A small class-conditioned image flow-matching model, trained from scratch: 88335 training examples.
Rows from expert 13 of block 7, named by matrix and row number. Rows with one number belong to one neuron. Each number is 50 + 12 x the weight over its row's rms, rounded and kept within 0 to 99. All counts start at 0.
# up: expert up (model.blocks.7.mlp.up, 32x160x160), inputs 0-159
# down: expert down (model.blocks.7.mlp.down, 32x160x160, transposed), outputs 0-159
up.91:52 58 59 38 61 64 38 60 59 21 39 57 68 40 54 51 58 43 50 29 55 45 51 46 39 49 48 61 76 36 45 57 54 36 34 46 34 33 36 47 62 69 50 39 40 42 47 39 41 40 57 79 45 63 39 76 50 38 36 68 52 42 46 82 44 29 48 25 40 60 49 37 27 55 42 58 57 55 38 57 50 47 46 52 47 36 61 47 72 53 64 49 34 58 63 52 42 46 34 49 56 52 37 49 50 44 37 42 40 37 64 69 36 52 52 38 56 68 60 58 52 44 51 36 63 57 50 58 49 59 44 58 43 41 51 35 87 55 39 41 52 45 44 41 15 48 34 27 23 39 39 35 59 54 59 55 47 52 55 55
up.92:52 36 38 30 37 40 57 66 52 29 42 47 61 58 70 27 69 65 52 52 57 40 48 24 66 68 68 49 48 74 42 64 51 39 74 45 63 66 59 50 63 55 53 60 55 43 38 59 45 45 37 58 76 51 53 42 52 62 64 41 61 48 57 59 38 50 55 37 56 50 52 60 39 42 61 46 43 66 30 44 51 67 55 45 30 41 55 58 59 78 63 63 58 30 69 56 40 67 56 44 56 51 63 48 60 62 58 45 39 43 51 52 67 43 26 54 33 42 50 43 72 66 31 54 46 53 51 62 77 36 50 42 55 48 42 81 66 38 48 59 64 33 38 48 61 65 63 55 43 52 50 25 66 51 47 51 40 62 36 46
up.93:32 53 29 48 47 46 25 35 48 65 62 56 36 76 50 63 59 46 32 50 17 51 51 52 60 55 37 41 34 67 40 52 36 47 48 46 30 57 50 57 42 40 54 48 51 42 39 37 50 50 34 74 50 62 35 54 57 44 52 57 21 39 41 33 21 28 57 59 51 68 45 71 56 50 40 51 41 26 45 57 69 60 62 30 50 51 46 46 60 55 48 27 35 62 81 53 42 54 39 70 60 52 62 58 63 45 57 44 60 47 36 52 32 22 52 41 38 57 61 61 49 36 56 60 47 63 41 41 43 41 56 70 56 44 49 58 50 42 31 53 62 54 64 48 51 59 51 46 55 37 36 24 40 61 39 43 62 53 60 65
up.94:54 45 40 42 49 42 26 33 56 41 58 60 32 57 51 80 46 46 40 82 74 58 50 59 54 39 30 39 55 37 35 57 42 28 41 42 52 45 46 33 52 61 37 38 59 47 64 69 38 44 47 68 65 53 57 64 27 36 31 55 61 47 45 36 43 45 33 60 52 46 50 45 77 42 25 64 44 43 38 45 41 52 33 38 46 39 42 51 52 38 43 55 62 66 51 66 51 44 61 51 48 45 62 43 55 41 53 39 41 54 47 70 40 36 41 63 62 40 73 40 45 41 61 61 66 80 54 41 70 15 54 59 64 34 53 48 48 53 35 38 49 38 56 47 38 48 41 42 23 69 50 43 52 46 40 49 63 60 58 55
up.95:50 51 55 53 28 31 38 50 48 48 51 53 53 33 46 53 54 38 56 42 43 33 44 41 43 44 62 56 87 42 44 61 42 72 62 48 35 54 30 44 52 56 56 48 58 63 33 54 41 29 59 68 53 54 46 59 47 59 38 56 51 58 49 48 55 17 58 63 51 54 61 39 44 38 46 49 61 47 32 27 38 50 44 61 69 73 30 70 62 54 42 22 37 45 32 54 03 39 60 66 41 40 67 64 38 44 52 36 76 65 52 58 61 58 58 53 47 48 41 64 56 49 55 62 58 68 50 53 53 69 49 43 62 42 50 70 59 53 58 49 52 44 64 32 38 40 37 38 57 44 47 47 52 55 35 35 60 47 69 35
up.96:59 41 49 51 47 50 64 31 51 37 54 48 40 53 47 43 51 51 61 60 70 28 58 38 76 51 52 56 45 39 46 55 54 38 52 51 65 69 41 50 38 41 28 41 29 47 35 54 57 48 41 76 47 53 73 52 65 70 63 69 74 72 48 43 38 42 32 57 64 39 61 37 64 41 38 39 69 49 44 42 72 38 27 67 57 63 71 57 44 74 39 43 56 51 60 62 65 55 41 56 39 51 59 51 50 43 59 58 51 53 52 46 34 63 75 53 55 67 60 56 58 59 64 53 63 56 58 44 33 74 43 66 48 06 48 38 35 53 42 61 30 51 51 28 51 44 53 57 50 57 50 49 39 51 38 54 49 49 61 33
up.97:50 52 42 48 54 46 61 37 36 52 30 60 40 44 50 59 62 68 44 44 69 59 39 44 52 31 63 32 26 32 40 72 53 55 30 58 53 67 59 45 51 54 62 57 52 55 38 40 34 74 48 28 48 37 61 54 66 44 50 48 61 47 32 36 36 52 61 58 59 38 40 51 49 52 56 67 56 55 60 47 44 45 39 42 62 44 51 48 43 69 54 59 51 48 55 27 34 50 35 58 29 59 65 45 31 81 49 45 29 51 40 57 41 66 65 50 66 55 40 63 54 71 53 35 41 52 60 51 53 70 39 63 67 31 51 61 42 69 80 35 38 47 61 42 39 41 58 63 47 59 30 48 50 44 35 70 23 76 51 55
up.98:41 44 46 52 29 42 67 22 69 27 27 47 47 47 39 55 66 70 33 58 61 52 47 63 57 28 56 58 45 56 41 47 51 44 32 39 57 64 56 49 44 49 47 60 46 42 44 45 55 46 44 32 59 26 62 63 39 44 49 45 55 49 58 42 42 75 53 32 74 43 31 36 50 62 71 37 27 47 62 37 51 67 52 45 34 40 49 58 42 66 44 47 62 44 32 55 32 44 64 52 42 51 43 47 35 55 63 56 49 57 27 38 45 53 29 65 72 40 35 53 50 63 67 30 46 46 30 31 36 51 58 59 33 49 57 65 44 52 59 67 44 53 79 39 53 55 69 63 54 34 49 56 48 60 24 45 62 45 60 39
up.99:62 63 52 60 69 50 45 29 46 43 58 45 37 55 43 50 50 62 48 57 54 47 65 44 29 53 45 35 49 43 62 55 37 46 50 64 45 76 61 66 71 64 52 37 51 42 27 43 57 46 40 32 60 23 57 33 61 53 55 42 40 67 65 68 66 76 47 65 41 53 40 37 70 53 49 54 50 64 51 43 55 42 56 64 43 46 34 53 43 43 47 86 42 50 59 40 53 56 44 39 66 46 55 45 38 40 52 32 50 35 46 62 39 46 52 52 56 43 41 29 61 42 36 40 55 81 88 41 49 34 62 63 43 47 50 33 38 37 49 48 56 47 30 57 63 66 31 54 48 67 36 30 51 51 52 43 52 60 80 46
up.100:30 38 55 73 53 47 53 51 56 28 59 40 51 75 51 45 32 35 49 47 54 55 72 66 64 45 21 41 50 37 42 28 34 54 48 72 22 44 35 39 55 37 64 54 39 68 56 44 59 65 46 48 37 52 47 42 46 47 43 37 68 24 64 34 20 61 42 61 59 31 59 36 57 41 40 64 47 49 59 45 55 38 49 59 53 45 29 54 60 48 42 62 60 54 50 21 55 38 67 41 60 51 45 38 72 45 56 34 55 51 28 64 49 47 29 36 40 55 47 48 55 57 42 34 50 39 55 51 49 58 69 43 60 46 52 61 48 63 54 47 41 49 71 47 41 50 34 64 83 37 56 45 49 54 78 50 54 52 57 53
up.101:63 40 64 39 73 47 52 56 37 52 47 56 56 62 57 44 56 22 51 34 51 53 40 47 50 42 39 45 63 37 30 72 32 79 30 36 45 67 49 47 42 52 54 46 32 20 59 47 50 74 59 62 38 44 36 72 57 32 49 30 44 52 39 47 41 46 49 63 49 70 52 71 54 43 66 40 63 59 56 61 56 37 57 57 50 49 52 21 46 80 51 50 56 36 66 56 45 39 32 51 75 45 63 50 57 43 62 37 57 47 51 54 53 54 68 43 49 46 59 50 43 62 75 57 49 27 54 56 53 76 47 41 38 41 44 37 44 43 53 53 60 53 59 40 49 70 48 39 28 73 63 33 47 58 53 57 29 52 64 55
up.102:23 46 57 29 54 48 57 64 61 44 72 43 50 46 59 44 66 54 53 52 58 53 64 69 45 54 73 39 51 60 39 64 71 29 50 46 60 55 63 49 57 44 51 70 45 48 59 40 40 38 62 45 39 42 61 79 43 45 61 50 60 43 52 76 41 51 64 35 72 41 35 18 67 66 40 42 55 51 66 57 55 44 48 64 51 05 40 73 52 66 54 45 55 51 44 62 64 29 44 57 39 37 62 53 40 48 60 61 48 55 66 76 57 63 45 58 54 58 35 51 58 31 47 57 32 53 37 43 38 69 53 54 50 45 41 45 49 57 58 33 50 62 52 63 52 56 63 40 42 60 56 58 78 39 49 44 67 47 58 49
up.103:50 51 41 52 42 21 37 67 28 56 37 47 65 45 38 50 32 56 54 61 40 47 45 48 47 51 40 42 56 61 40 31 72 53 44 29 56 35 34 53 62 36 50 77 53 67 43 43 36 45 53 55 79 57 41 34 40 60 28 50 63 51 39 39 58 51 57 58 54 42 60 33 52 52 62 56 55 44 51 43 41 72 53 52 36 58 54 55 42 39 58 41 58 40 44 54 71 41 58 61 58 66 71 30 38 49 55 51 63 39 49 54 35 68 74 48 28 50 88 48 65 33 27 44 47 46 54 66 67 37 37 31 51 47 37 53 70 28 48 39 55 42 30 54 45 46 46 58 37 50 56 65 61 42 36 58 46 63 47 25
up.104:56 64 60 59 62 45 53 28 68 66 45 46 69 47 42 38 53 66 55 64 48 39 59 58 21 43 53 43 68 66 53 39 38 37 55 26 44 63 56 57 45 40 41 55 42 60 42 37 48 44 43 32 38 58 53 30 58 37 44 39 38 74 47 47 41 61 61 56 58 54 50 61 63 57 50 33 55 68 55 48 70 16 51 33 65 33 66 56 46 32 48 46 34 32 48 34 56 48 45 48 46 56 58 55 51 33 69 46 57 63 43 42 25 51 73 38 46 61 34 57 61 43 36 69 46 67 62 50 57 67 54 64 26 74 43 45 55 64 34 66 62 58 53 57 60 54 44 41 57 38 51 84 49 61 34 54 57 58 49 61
up.105:26 62 50 39 52 43 43 61 45 33 43 45 55 69 56 44 49 50 53 50 64 69 64 32 51 48 38 70 36 49 52 50 44 38 48 47 77 46 35 52 54 45 63 63 63 70 32 34 36 63 55 66 41 36 71 58 32 60 66 56 37 32 44 44 44 40 34 66 40 38 50 44 46 66 58 43 21 37 54 60 67 53 57 51 38 38 58 45 41 72 46 43 39 70 69 70 76 52 34 49 55 54 48 37 69 65 66 42 50 67 42 51 44 27 40 31 30 28 51 69 42 32 49 51 41 63 41 53 58 57 57 47 53 49 59 37 50 27 35 53 53 61 44 42 33 54 68 54 41 71 51 35 37 59 42 63 57 46 44 46
up.106:32 52 50 60 39 54 49 41 55 70 33 50 69 48 32 62 52 71 30 40 56 41 53 45 40 38 36 52 58 45 47 48 51 57 43 33 40 60 45 41 49 51 62 55 45 75 51 46 45 47 55 61 61 37 51 61 58 42 26 40 47 62 64 38 17 58 38 42 41 53 38 71 48 50 62 42 39 44 67 64 56 67 72 52 48 49 35 40 49 32 90 66 35 40 36 56 24 59 51 42 79 42 38 53 44 34 53 43 54 75 51 45 81 54 43 62 42 54 49 60 70 52 61 68 55 55 64 62 66 73 44 41 53 42 49 44 61 36 48 44 46 62 75 55 38 58 55 39 41 46 38 47 56 67 60 50 57 53 32 51
up.107:62 51 58 62 39 56 44 62 63 44 60 46 61 55 59 30 68 31 70 44 41 42 64 45 39 50 37 43 41 43 71 52 43 33 56 57 46 41 72 51 29 48 41 67 51 26 52 24 44 37 60 44 50 62 52 60 56 44 51 37 51 44 42 57 36 45 51 44 33 37 33 50 45 56 56 49 52 64 56 55 45 50 45 43 58 67 46 38 54 37 40 41 63 61 44 41 49 50 66 25 68 69 16 57 40 50 51 49 63 37 41 62 39 38 40 51 43 57 51 13 59 56 50 46 59 69 69 45 48 42 28 36 50 51 41 47 37 54 69 52 49 31 58 30 38 57 49 51 72 49 82 27 23 62 61 62 53 36 55 59
up.108:67 41 41 53 29 55 72 42 56 71 47 58 43 49 61 49 45 53 65 58 42 62 50 39 45 63 54 51 55 41 43 53 54 64 41 43 51 56 59 35 56 72 56 72 45 34 56 44 43 58 60 78 55 43 59 59 49 60 43 52 49 34 58 36 41 44 55 62 77 59 21 71 37 55 40 43 58 34 45 57 48 64 51 71 51 59 50 72 64 44 50 48 55 35 52 75 28 58 80 42 69 56 54 49 58 44 53 54 53 35 30 48 57 42 52 54 31 63 70 54 75 40 51 71 38 66 54 82 40 61 53 71 43 24 58 36 51 65 30 62 44 26 37 53 49 46 58 49 58 45 49 57 62 61 68 51 55 58 56 46
up.109:61 52 66 52 52 35 56 41 38 41 33 32 64 46 44 48 33 61 54 48 66 37 40 56 47 65 55 67 40 47 41 65 70 72 43 58 58 55 64 56 56 52 64 59 52 56 52 54 44 62 38 49 60 65 50 45 65 54 35 69 55 45 52 70 49 44 45 33 61 44 48 53 44 46 65 43 14 74 53 49 63 50 46 31 61 29 76 57 52 50 70 61 69 33 39 47 44 50 49 44 30 53 37 60 18 46 52 47 43 49 48 53 47 39 38 64 52 53 60 61 73 60 21 41 64 45 68 30 45 56 63 48 39 59 53 58 43 58 57 15 61 58 58 42 33 57 48 34 32 29 68 53 49 65 54 59 65 64 44 44
up.110:63 40 35 43 35 36 52 61 63 66 45 78 50 44 65 47 73 76 71 59 76 50 47 43 46 53 68 62 53 50 23 46 38 47 33 33 40 49 54 77 51 55 35 49 46 28 54 55 51 62 71 47 61 43 40 41 44 58 66 46 48 50 38 54 61 53 58 65 47 65 50 29 32 47 49 35 70 38 62 53 29 49 49 50 53 71 73 50 37 58 58 34 52 52 59 47 59 48 51 47 47 39 26 67 51 50 50 57 49 68 56 48 68 54 60 45 53 45 45 64 41 47 54 52 53 66 43 49 43 41 41 61 50 60 17 35 60 52 64 59 56 56 76 79 58 44 62 52 29 46 32 38 60 37 59 50 57 74 55 52
up.111:42 33 52 46 62 46 51 41 34 32 35 51 53 53 44 59 35 72 45 40 38 49 36 69 25 61 64 50 32 36 82 60 41 46 56 44 70 56 57 66 73 37 57 48 52 48 44 60 44 49 56 36 75 63 65 39 54 62 41 35 56 69 28 53 62 61 51 30 57 47 56 60 48 59 58 39 45 56 58 64 60 54 37 58 36 58 61 39 32 69 38 36 61 59 40 59 42 64 48 57 52 46 65 61 54 56 48 55 58 58 56 74 36 33 55 26 49 57 77 29 50 52 65 51 29 64 55 30 58 59 37 41 32 34 51 36 55 55 26 44 50 46 54 26 69 52 54 36 52 75 43 47 53 55 38 59 48 44 49 54
up.112:40 54 57 36 60 56 53 37 36 53 57 46 31 42 58 51 48 45 66 30 39 68 35 38 57 50 66 48 50 67 63 49 45 51 65 31 53 35 55 40 38 42 49 40 41 40 62 67 55 38 45 58 58 50 75 55 56 56 41 68 59 53 49 39 51 47 59 52 62 56 69 43 50 44 27 56 27 27 58 38 62 63 52 40 80 52 58 55 41 53 49 50 38 30 26 48 44 43 37 25 60 55 63 40 52 12 72 55 54 33 48 10 63 52 59 54 47 37 86 37 45 52 55 65 73 45 57 63 57 50 48 51 59 31 51 46 47 45 36 41 65 45 51 54 57 40 56 68 45 65 41 52 47 41 63 55 56 60 38 57
down.91:75 51 44 56 39 47 75 58 52 68 51 56 39 54 36 44 52 57 52 72 31 55 17 46 39 75 49 49 43 46 38 21 49 56 69 46 53 65 70 60 52 50 51 44 79 66 52 41 52 54 50 37 50 46 45 57 47 73 50 38 52 28 53 46 39 35 53 53 48 24 56 43 39 44 75 64 47 44 32 50 42 54 64 61 50 39 37 60 55 71 31 72 61 45 48 66 51 63 61 50 48 37 49 43 34 51 34 47 44 39 54 38 68 48 48 29 30 55 41 62 31 49 56 57 45 61 49 41 58 28 55 59 60 58 71 40 43 38 51 39 62 45 53 54 35 63 33 30 73 48 53 32 58 41 48 43 42 50 76 48
down.92:43 49 59 44 55 39 51 65 57 54 46 58 46 69 42 55 34 33 29 40 61 70 64 54 50 39 45 27 67 47 46 43 32 61 38 89 53 52 47 54 46 47 55 55 37 35 72 46 50 46 59 71 48 50 47 41 59 64 43 45 43 64 60 49 59 55 64 52 21 49 47 57 38 53 57 65 66 62 53 75 43 37 62 50 57 33 67 45 60 41 51 22 60 61 22 57 31 27 53 52 56 51 37 39 27 53 36 51 51 56 53 54 48 45 52 36 55 44 54 47 32 67 56 56 57 58 47 31 49 74 42 28 54 54 37 27 30 42 70 58 42 27 58 52 23 63 53 53 31 49 45 53 37 62 42 39 55 40 45 56
down.93:55 61 61 73 62 55 49 58 70 64 33 46 69 48 52 47 47 52 61 43 57 75 46 49 60 49 59 57 61 51 44 29 66 51 48 74 27 53 39 57 45 66 79 55 46 55 55 57 45 50 49 61 70 53 56 49 39 37 63 57 57 37 46 57 44 75 53 46 31 43 49 31 49 48 47 45 34 24 52 60 34 35 45 59 42 68 53 49 55 46 36 51 54 47 26 49 96 48 46 58 77 80 41 48 30 62 57 60 25 51 60 59 60 60 65 35 68 41 45 41 41 54 44 53 49 57 59 37 50 66 43 44 59 49 49 55 39 61 54 55 24 51 73 65 61 62 35 49 54 54 62 62 49 46 37 61 55 40 53 41
down.94:64 46 54 69 47 67 56 58 58 64 56 48 65 39 46 26 40 60 50 34 39 63 61 54 52 43 56 70 40 52 35 50 38 37 52 45 61 25 57 63 45 42 41 49 45 73 55 41 70 76 53 10 38 39 41 37 49 46 64 43 54 54 56 41 39 24 53 58 64 51 30 51 44 47 48 51 61 42 51 55 68 63 46 43 29 22 47 65 62 37 52 34 43 57 46 51 44 58 63 43 71 66 51 55 43 52 45 46 55 42 51 41 51 58 56 60 35 56 34 55 43 62 49 58 38 34 42 76 38 47 52 58 49 56 38 69 67 51 50 43 57 58 75 49 45 59 42 61 71 38 64 49 15 45 20 31 40 46 55 60
down.95:48 48 30 46 57 53 33 45 56 60 39 78 45 48 83 48 57 50 58 56 40 51 60 47 50 64 51 71 41 46 76 34 62 50 31 39 57 85 42 38 65 42 32 54 57 41 45 63 46 55 54 45 38 41 64 40 43 47 49 60 48 53 76 57 51 54 37 54 55 47 66 50 33 47 61 73 40 57 61 50 45 34 53 43 30 38 44 56 46 45 57 58 49 53 62 46 71 63 43 40 60 44 50 51 58 25 69 69 45 31 47 41 46 25 54 47 30 39 48 39 46 59 48 62 43 49 76 48 34 40 41 61 28 56 46 45 38 61 39 78 43 35 30 72 48 48 52 67 56 35 28 53 66 41 38 55 44 42 38 66
down.96:53 40 30 57 45 71 49 48 41 52 40 37 59 75 63 41 33 45 58 51 70 37 50 60 57 51 50 38 39 41 49 41 39 57 51 50 39 56 50 55 62 53 44 41 45 46 58 44 33 51 56 51 32 58 52 57 43 51 59 20 29 60 41 40 39 27 78 53 55 34 76 63 50 59 46 66 40 55 66 77 40 37 56 27 29 39 44 50 32 45 46 48 38 30 40 59 51 56 31 40 74 69 49 47 48 46 49 49 28 55 59 42 54 51 38 30 33 31 67 34 61 70 37 51 41 57 48 49 39 64 62 55 43 85 57 45 44 51 49 40 32 33 58 54 52 47 43 35 45 62 44 50 27 48 53 31 53 44 66 69
down.97:37 74 67 50 28 35 55 35 60 48 54 36 52 76 43 52 49 46 48 48 47 47 51 61 76 62 50 66 46 60 45 45 41 64 58 45 44 56 39 67 54 59 28 33 26 60 55 69 53 51 61 61 60 55 28 54 51 50 25 38 44 28 50 60 69 40 39 34 57 64 60 37 53 46 62 39 51 47 48 61 68 38 57 60 46 51 52 69 61 35 54 55 31 60 51 56 57 43 37 55 73 51 52 49 38 77 47 52 43 37 55 52 43 68 54 35 48 58 73 68 65 36 55 59 54 35 40 41 44 30 58 59 51 67 57 73 43 38 21 37 61 50 50 45 27 66 30 49 64 50 45 52 47 61 63 35 65 46 66 66
down.98:57 41 59 48 64 61 55 44 24 23 38 31 40 52 64 56 44 46 53 41 47 66 45 44 70 50 35 28 44 57 42 34 44 60 70 46 45 55 30 41 41 51 58 38 52 52 37 58 64 69 44 57 38 54 31 39 58 33 62 48 45 63 34 36 53 52 48 70 41 36 63 54 52 50 40 45 64 35 58 44 66 44 40 36 37 44 50 51 71 53 60 40 35 51 57 73 38 57 30 72 38 58 49 48 56 51 11 33 59 61 49 48 55 51 51 46 31 59 49 46 62 33 35 61 41 47 55 68 77 50 68 27 68 48 55 67 44 32 42 47 58 65 44 63 46 63 37 62 52 43 67 45 67 50 75 48 53 37 45 64
down.99:47 29 52 60 63 56 41 59 54 53 42 61 50 59 52 46 53 67 46 64 47 54 43 54 53 49 57 58 29 22 40 48 39 27 65 34 29 34 24 63 57 50 26 54 37 37 70 53 39 61 55 48 49 72 53 13 56 41 47 75 60 32 52 26 37 40 26 53 49 49 34 56 49 62 54 39 64 45 59 36 54 59 36 45 55 57 26 60 33 27 57 61 49 34 28 52 49 36 25 57 57 70 44 50 44 51 52 57 59 45 57 49 41 60 43 49 54 43 46 58 64 40 49 37 45 78 25 59 69 55 54 52 36 45 55 56 43 52 51 63 52 61 54 44 49 61 63 42 62 42 61 64 39 48 39 35 49 68 38 66
down.100:34 59 41 56 37 69 52 64 60 56 51 37 39 41 81 68 39 46 49 63 35 61 33 74 65 67 56 48 69 55 65 40 60 34 35 34 67 52 52 54 52 46 42 52 53 47 44 51 46 56 57 61 46 41 62 35 66 38 58 45 49 60 58 55 51 55 58 64 49 55 56 68 55 60 52 51 47 21 52 54 52 49 36 43 42 61 61 50 68 37 58 39 40 50 66 43 47 46 85 51 36 14 39 50 45 79 55 45 49 78 47 45 54 42 56 47 64 24 59 47 51 24 65 44 55 55 57 62 39 58 35 61 47 35 45 46 41 72 44 26 44 72 64 47 49 58 48 61 69 47 54 52 64 52 22 56 39 51 52 51
down.101:33 51 41 48 40 32 63 67 54 33 53 55 46 48 41 42 49 58 25 55 56 76 61 47 65 68 73 42 46 45 43 24 51 41 46 57 61 59 56 61 45 32 51 33 46 66 49 36 63 63 64 50 43 57 29 41 43 58 41 60 42 26 44 49 49 34 38 69 42 60 38 53 31 55 65 58 34 47 45 53 62 76 29 45 44 63 45 38 48 45 38 63 51 44 46 48 74 79 71 56 55 41 46 73 49 40 43 76 53 50 63 63 33 55 51 71 48 55 23 42 54 69 54 47 54 61 61 32 35 46 59 66 48 43 51 66 61 50 47 60 39 27 28 47 52 39 67 52 35 41 57 59 52 41 61 56 61 58 41 54
down.102:68 49 53 57 71 49 37 53 49 45 62 46 39 68 85 49 43 53 63 60 45 25 29 58 45 49 45 57 62 42 48 51 59 50 43 48 29 48 37 38 50 61 64 49 65 51 46 49 54 46 35 59 67 44 41 44 47 56 63 12 31 63 58 49 53 56 53 32 31 24 50 52 48 61 51 47 62 44 64 50 55 48 35 45 45 41 44 28 43 58 63 47 71 49 48 31 25 44 61 60 54 53 62 61 63 27 33 34 72 56 42 52 56 37 53 39 57 38 73 56 60 59 52 59 33 62 67 37 57 45 69 54 57 43 51 42 45 39 24 51 30 59 58 48 45 54 51 32 72 50 74 32 42 66 62 40 57 53 36 60
down.103:55 30 65 33 32 56 53 63 48 40 58 68 55 62 43 68 48 72 54 47 34 38 49 50 51 56 54 55 62 61 60 16 53 42 48 66 43 50 60 57 51 55 55 46 66 54 61 67 63 54 33 63 31 43 32 48 50 65 52 43 48 38 61 48 47 38 62 51 50 63 58 55 56 50 46 59 51 35 60 47 51 45 48 59 48 23 64 57 46 32 55 59 56 50 48 34 70 56 55 95 34 40 38 36 63 33 54 53 44 50 59 47 57 35 41 34 32 49 43 44 34 74 78 42 39 38 44 43 62 50 37 41 77 58 46 54 37 54 76 65 36 45 55 43 37 66 52 27 40 36 61 48 51 64 61 54 64 32 38 63
down.104:51 46 51 66 33 30 56 44 60 43 30 63 53 48 69 62 49 45 48 52 56 50 69 55 52 45 64 65 48 50 40 61 60 45 77 37 62 50 58 75 76 65 72 61 36 45 49 73 60 41 40 82 76 50 34 40 57 56 64 58 48 36 42 38 44 66 58 63 56 57 63 68 60 57 56 54 41 43 22 39 37 65 36 49 43 55 34 45 52 66 51 43 63 43 33 67 46 57 34 58 49 43 50 62 61 42 55 56 30 44 31 41 43 54 56 58 53 22 52 54 48 48 62 34 56 42 45 56 40 52 43 57 46 58 80 49 59 53 64 47 37 46 42 51 64 33 43 53 48 49 33 63 47 40 68 74 71 46 29 56
down.105:64 58 52 48 51 55 50 41 57 49 51 56 37 40 45 45 64 55 57 46 36 53 35 37 32 54 58 45 62 51 50 78 55 48 48 60 35 47 66 41 13 49 50 49 32 36 47 68 48 35 50 60 62 56 33 47 56 68 61 45 40 37 50 52 54 48 52 44 52 51 47 44 67 51 21 33 45 51 68 63 45 61 51 51 39 72 62 58 56 36 49 48 69 35 62 29 78 58 53 53 48 59 62 49 43 43 53 58 50 56 44 48 78 47 53 63 47 62 65 50 53 70 59 34 66 59 57 31 77 65 46 29 53 42 59 69 49 51 56 38 70 60 68 55 69 55 52 40 76 51 28 60 24 35 45 35 33 51 57 23
down.106:65 62 56 20 49 42 52 52 75 61 45 68 62 61 48 35 52 52 76 55 39 53 49 52 38 50 47 33 30 57 67 70 57 44 46 52 46 59 45 51 26 38 60 31 49 43 48 52 58 58 27 53 44 59 33 50 34 46 47 51 28 55 46 63 41 51 58 51 46 48 63 39 54 65 42 54 69 77 51 50 63 37 48 74 35 49 43 43 50 41 46 37 48 54 64 37 65 57 56 84 44 52 69 61 83 71 41 65 35 26 46 67 59 70 65 72 53 53 53 46 55 53 48 26 63 54 49 32 41 41 61 41 63 37 48 52 27 55 46 56 58 53 60 66 68 30 53 60 55 55 49 65 49 60 44 45 49 48 43 59
down.107:45 53 50 54 40 42 64 33 53 68 41 53 32 38 42 48 49 65 61 44 50 42 40 41 47 29 34 44 58 45 36 71 63 54 57 61 53 18 40 56 72 59 81 58 56 42 62 61 79 66 52 31 39 47 68 52 46 55 61 57 46 66 57 46 28 46 59 38 56 70 54 68 44 55 42 35 54 40 51 58 55 52 44 50 44 61 48 51 57 62 66 44 59 41 54 54 28 37 40 60 58 43 57 49 53 48 46 48 61 34 49 27 40 47 61 43 50 42 58 74 43 61 54 51 30 45 48 31 41 54 51 34 54 61 63 48 76 51 41 39 57 77 59 69 38 65 41 46 42 35 58 99 60 55 54 52 65 50 41 38
down.108:48 63 48 55 51 33 64 53 50 54 43 67 41 48 49 36 54 63 46 52 54 27 46 54 64 51 68 30 48 51 48 43 41 64 37 52 61 47 30 28 44 48 50 17 40 58 72 73 56 45 43 32 37 51 42 56 71 41 45 61 52 72 40 41 53 68 43 46 55 63 41 51 57 56 55 46 56 65 69 43 55 24 43 54 33 37 54 53 57 68 58 38 26 38 60 41 40 39 54 66 33 46 50 27 29 69 36 38 44 47 61 62 39 46 53 55 38 58 35 48 33 50 37 63 69 33 55 37 43 62 56 43 44 67 43 21 61 33 50 49 24 31 58 48 61 37 24 62 38 51 43 50 63 46 37 58 44 59 58 55
down.109:55 62 44 49 50 47 55 75 67 46 40 58 57 48 45 57 46 48 67 64 35 49 56 31 50 63 49 33 46 53 47 71 17 65 61 58 61 39 40 64 62 60 31 40 54 61 43 51 41 39 63 47 50 50 57 58 72 40 43 37 44 47 53 19 63 47 52 64 45 47 65 55 51 72 52 61 46 28 64 44 41 29 47 65 54 55 35 51 27 54 51 42 51 62 51 35 52 29 42 35 43 59 59 48 46 71 51 35 50 53 46 58 58 42 47 51 30 36 27 66 22 52 48 52 39 47 50 80 60 36 38 82 58 48 45 51 38 51 45 29 60 57 41 56 26 34 33 57 36 57 59 71 43 48 46 31 41 40 60 67
down.110:48 63 51 27 63 44 53 62 51 35 34 40 43 75 53 51 47 47 30 58 37 52 62 51 51 41 40 57 46 46 64 44 52 55 43 47 51 46 35 62 55 41 52 59 44 60 30 64 73 47 52 45 40 66 65 51 56 66 25 57 55 39 59 41 31 58 45 43 53 34 42 30 24 33 37 61 33 63 40 30 48 52 47 51 38 41 53 50 40 40 54 57 54 57 62 35 57 48 33 35 63 36 74 52 48 53 42 66 56 24 27 59 52 34 59 59 58 57 56 49 36 55 48 53 70 38 52 40 41 66 59 63 44 41 77 59 71 48 72 51 41 15 43 43 34 39 52 70 54 45 64 59 45 80 54 61 33 32 49 59
down.111:42 51 42 40 36 32 53 15 52 50 56 58 40 42 62 50 52 68 45 58 51 49 41 50 62 70 53 51 69 51 46 75 54 36 49 54 29 58 52 60 45 71 62 68 72 56 75 48 36 55 31 71 67 32 42 54 71 44 56 41 50 40 42 36 47 43 60 66 50 52 41 44 66 45 31 56 59 52 39 60 55 60 56 53 61 54 48 82 61 30 53 40 59 54 50 47 58 42 33 58 51 47 63 36 50 74 32 37 56 48 30 27 40 64 53 58 46 49 67 42 55 44 54 39 62 37 29 55 27 46 52 60 52 59 59 63 61 50 61 57 51 50 57 58 56 26 26 50 36 68 48 62 50 78 38 44 63 42 53 70
down.112:44 55 52 74 40 49 46 57 52 46 65 58 45 35 37 25 72 45 47 56 51 56 56 62 42 45 30 45 67 40 33 35 61 67 46 61 62 53 61 44 66 32 54 40 48 59 52 66 35 58 61 24 40 39 50 40 42 43 56 32 44 63 47 62 49 39 39 49 54 36 37 56 59 46 57 56 53 55 41 52 22 39 47 40 33 33 78 51 41 63 62 49 50 55 51 48 59 03 48 59 54 58 54 45 49 79 52 37 38 46 64 60 46 44 48 58 34 37 56 63 66 49 39 50 55 45 52 57 40 85 35 36 48 45 47 41 63 62 56 57 44 35 44 51 19 47 28 50 58 37 50 46 48 54 30 60 44 25 48 63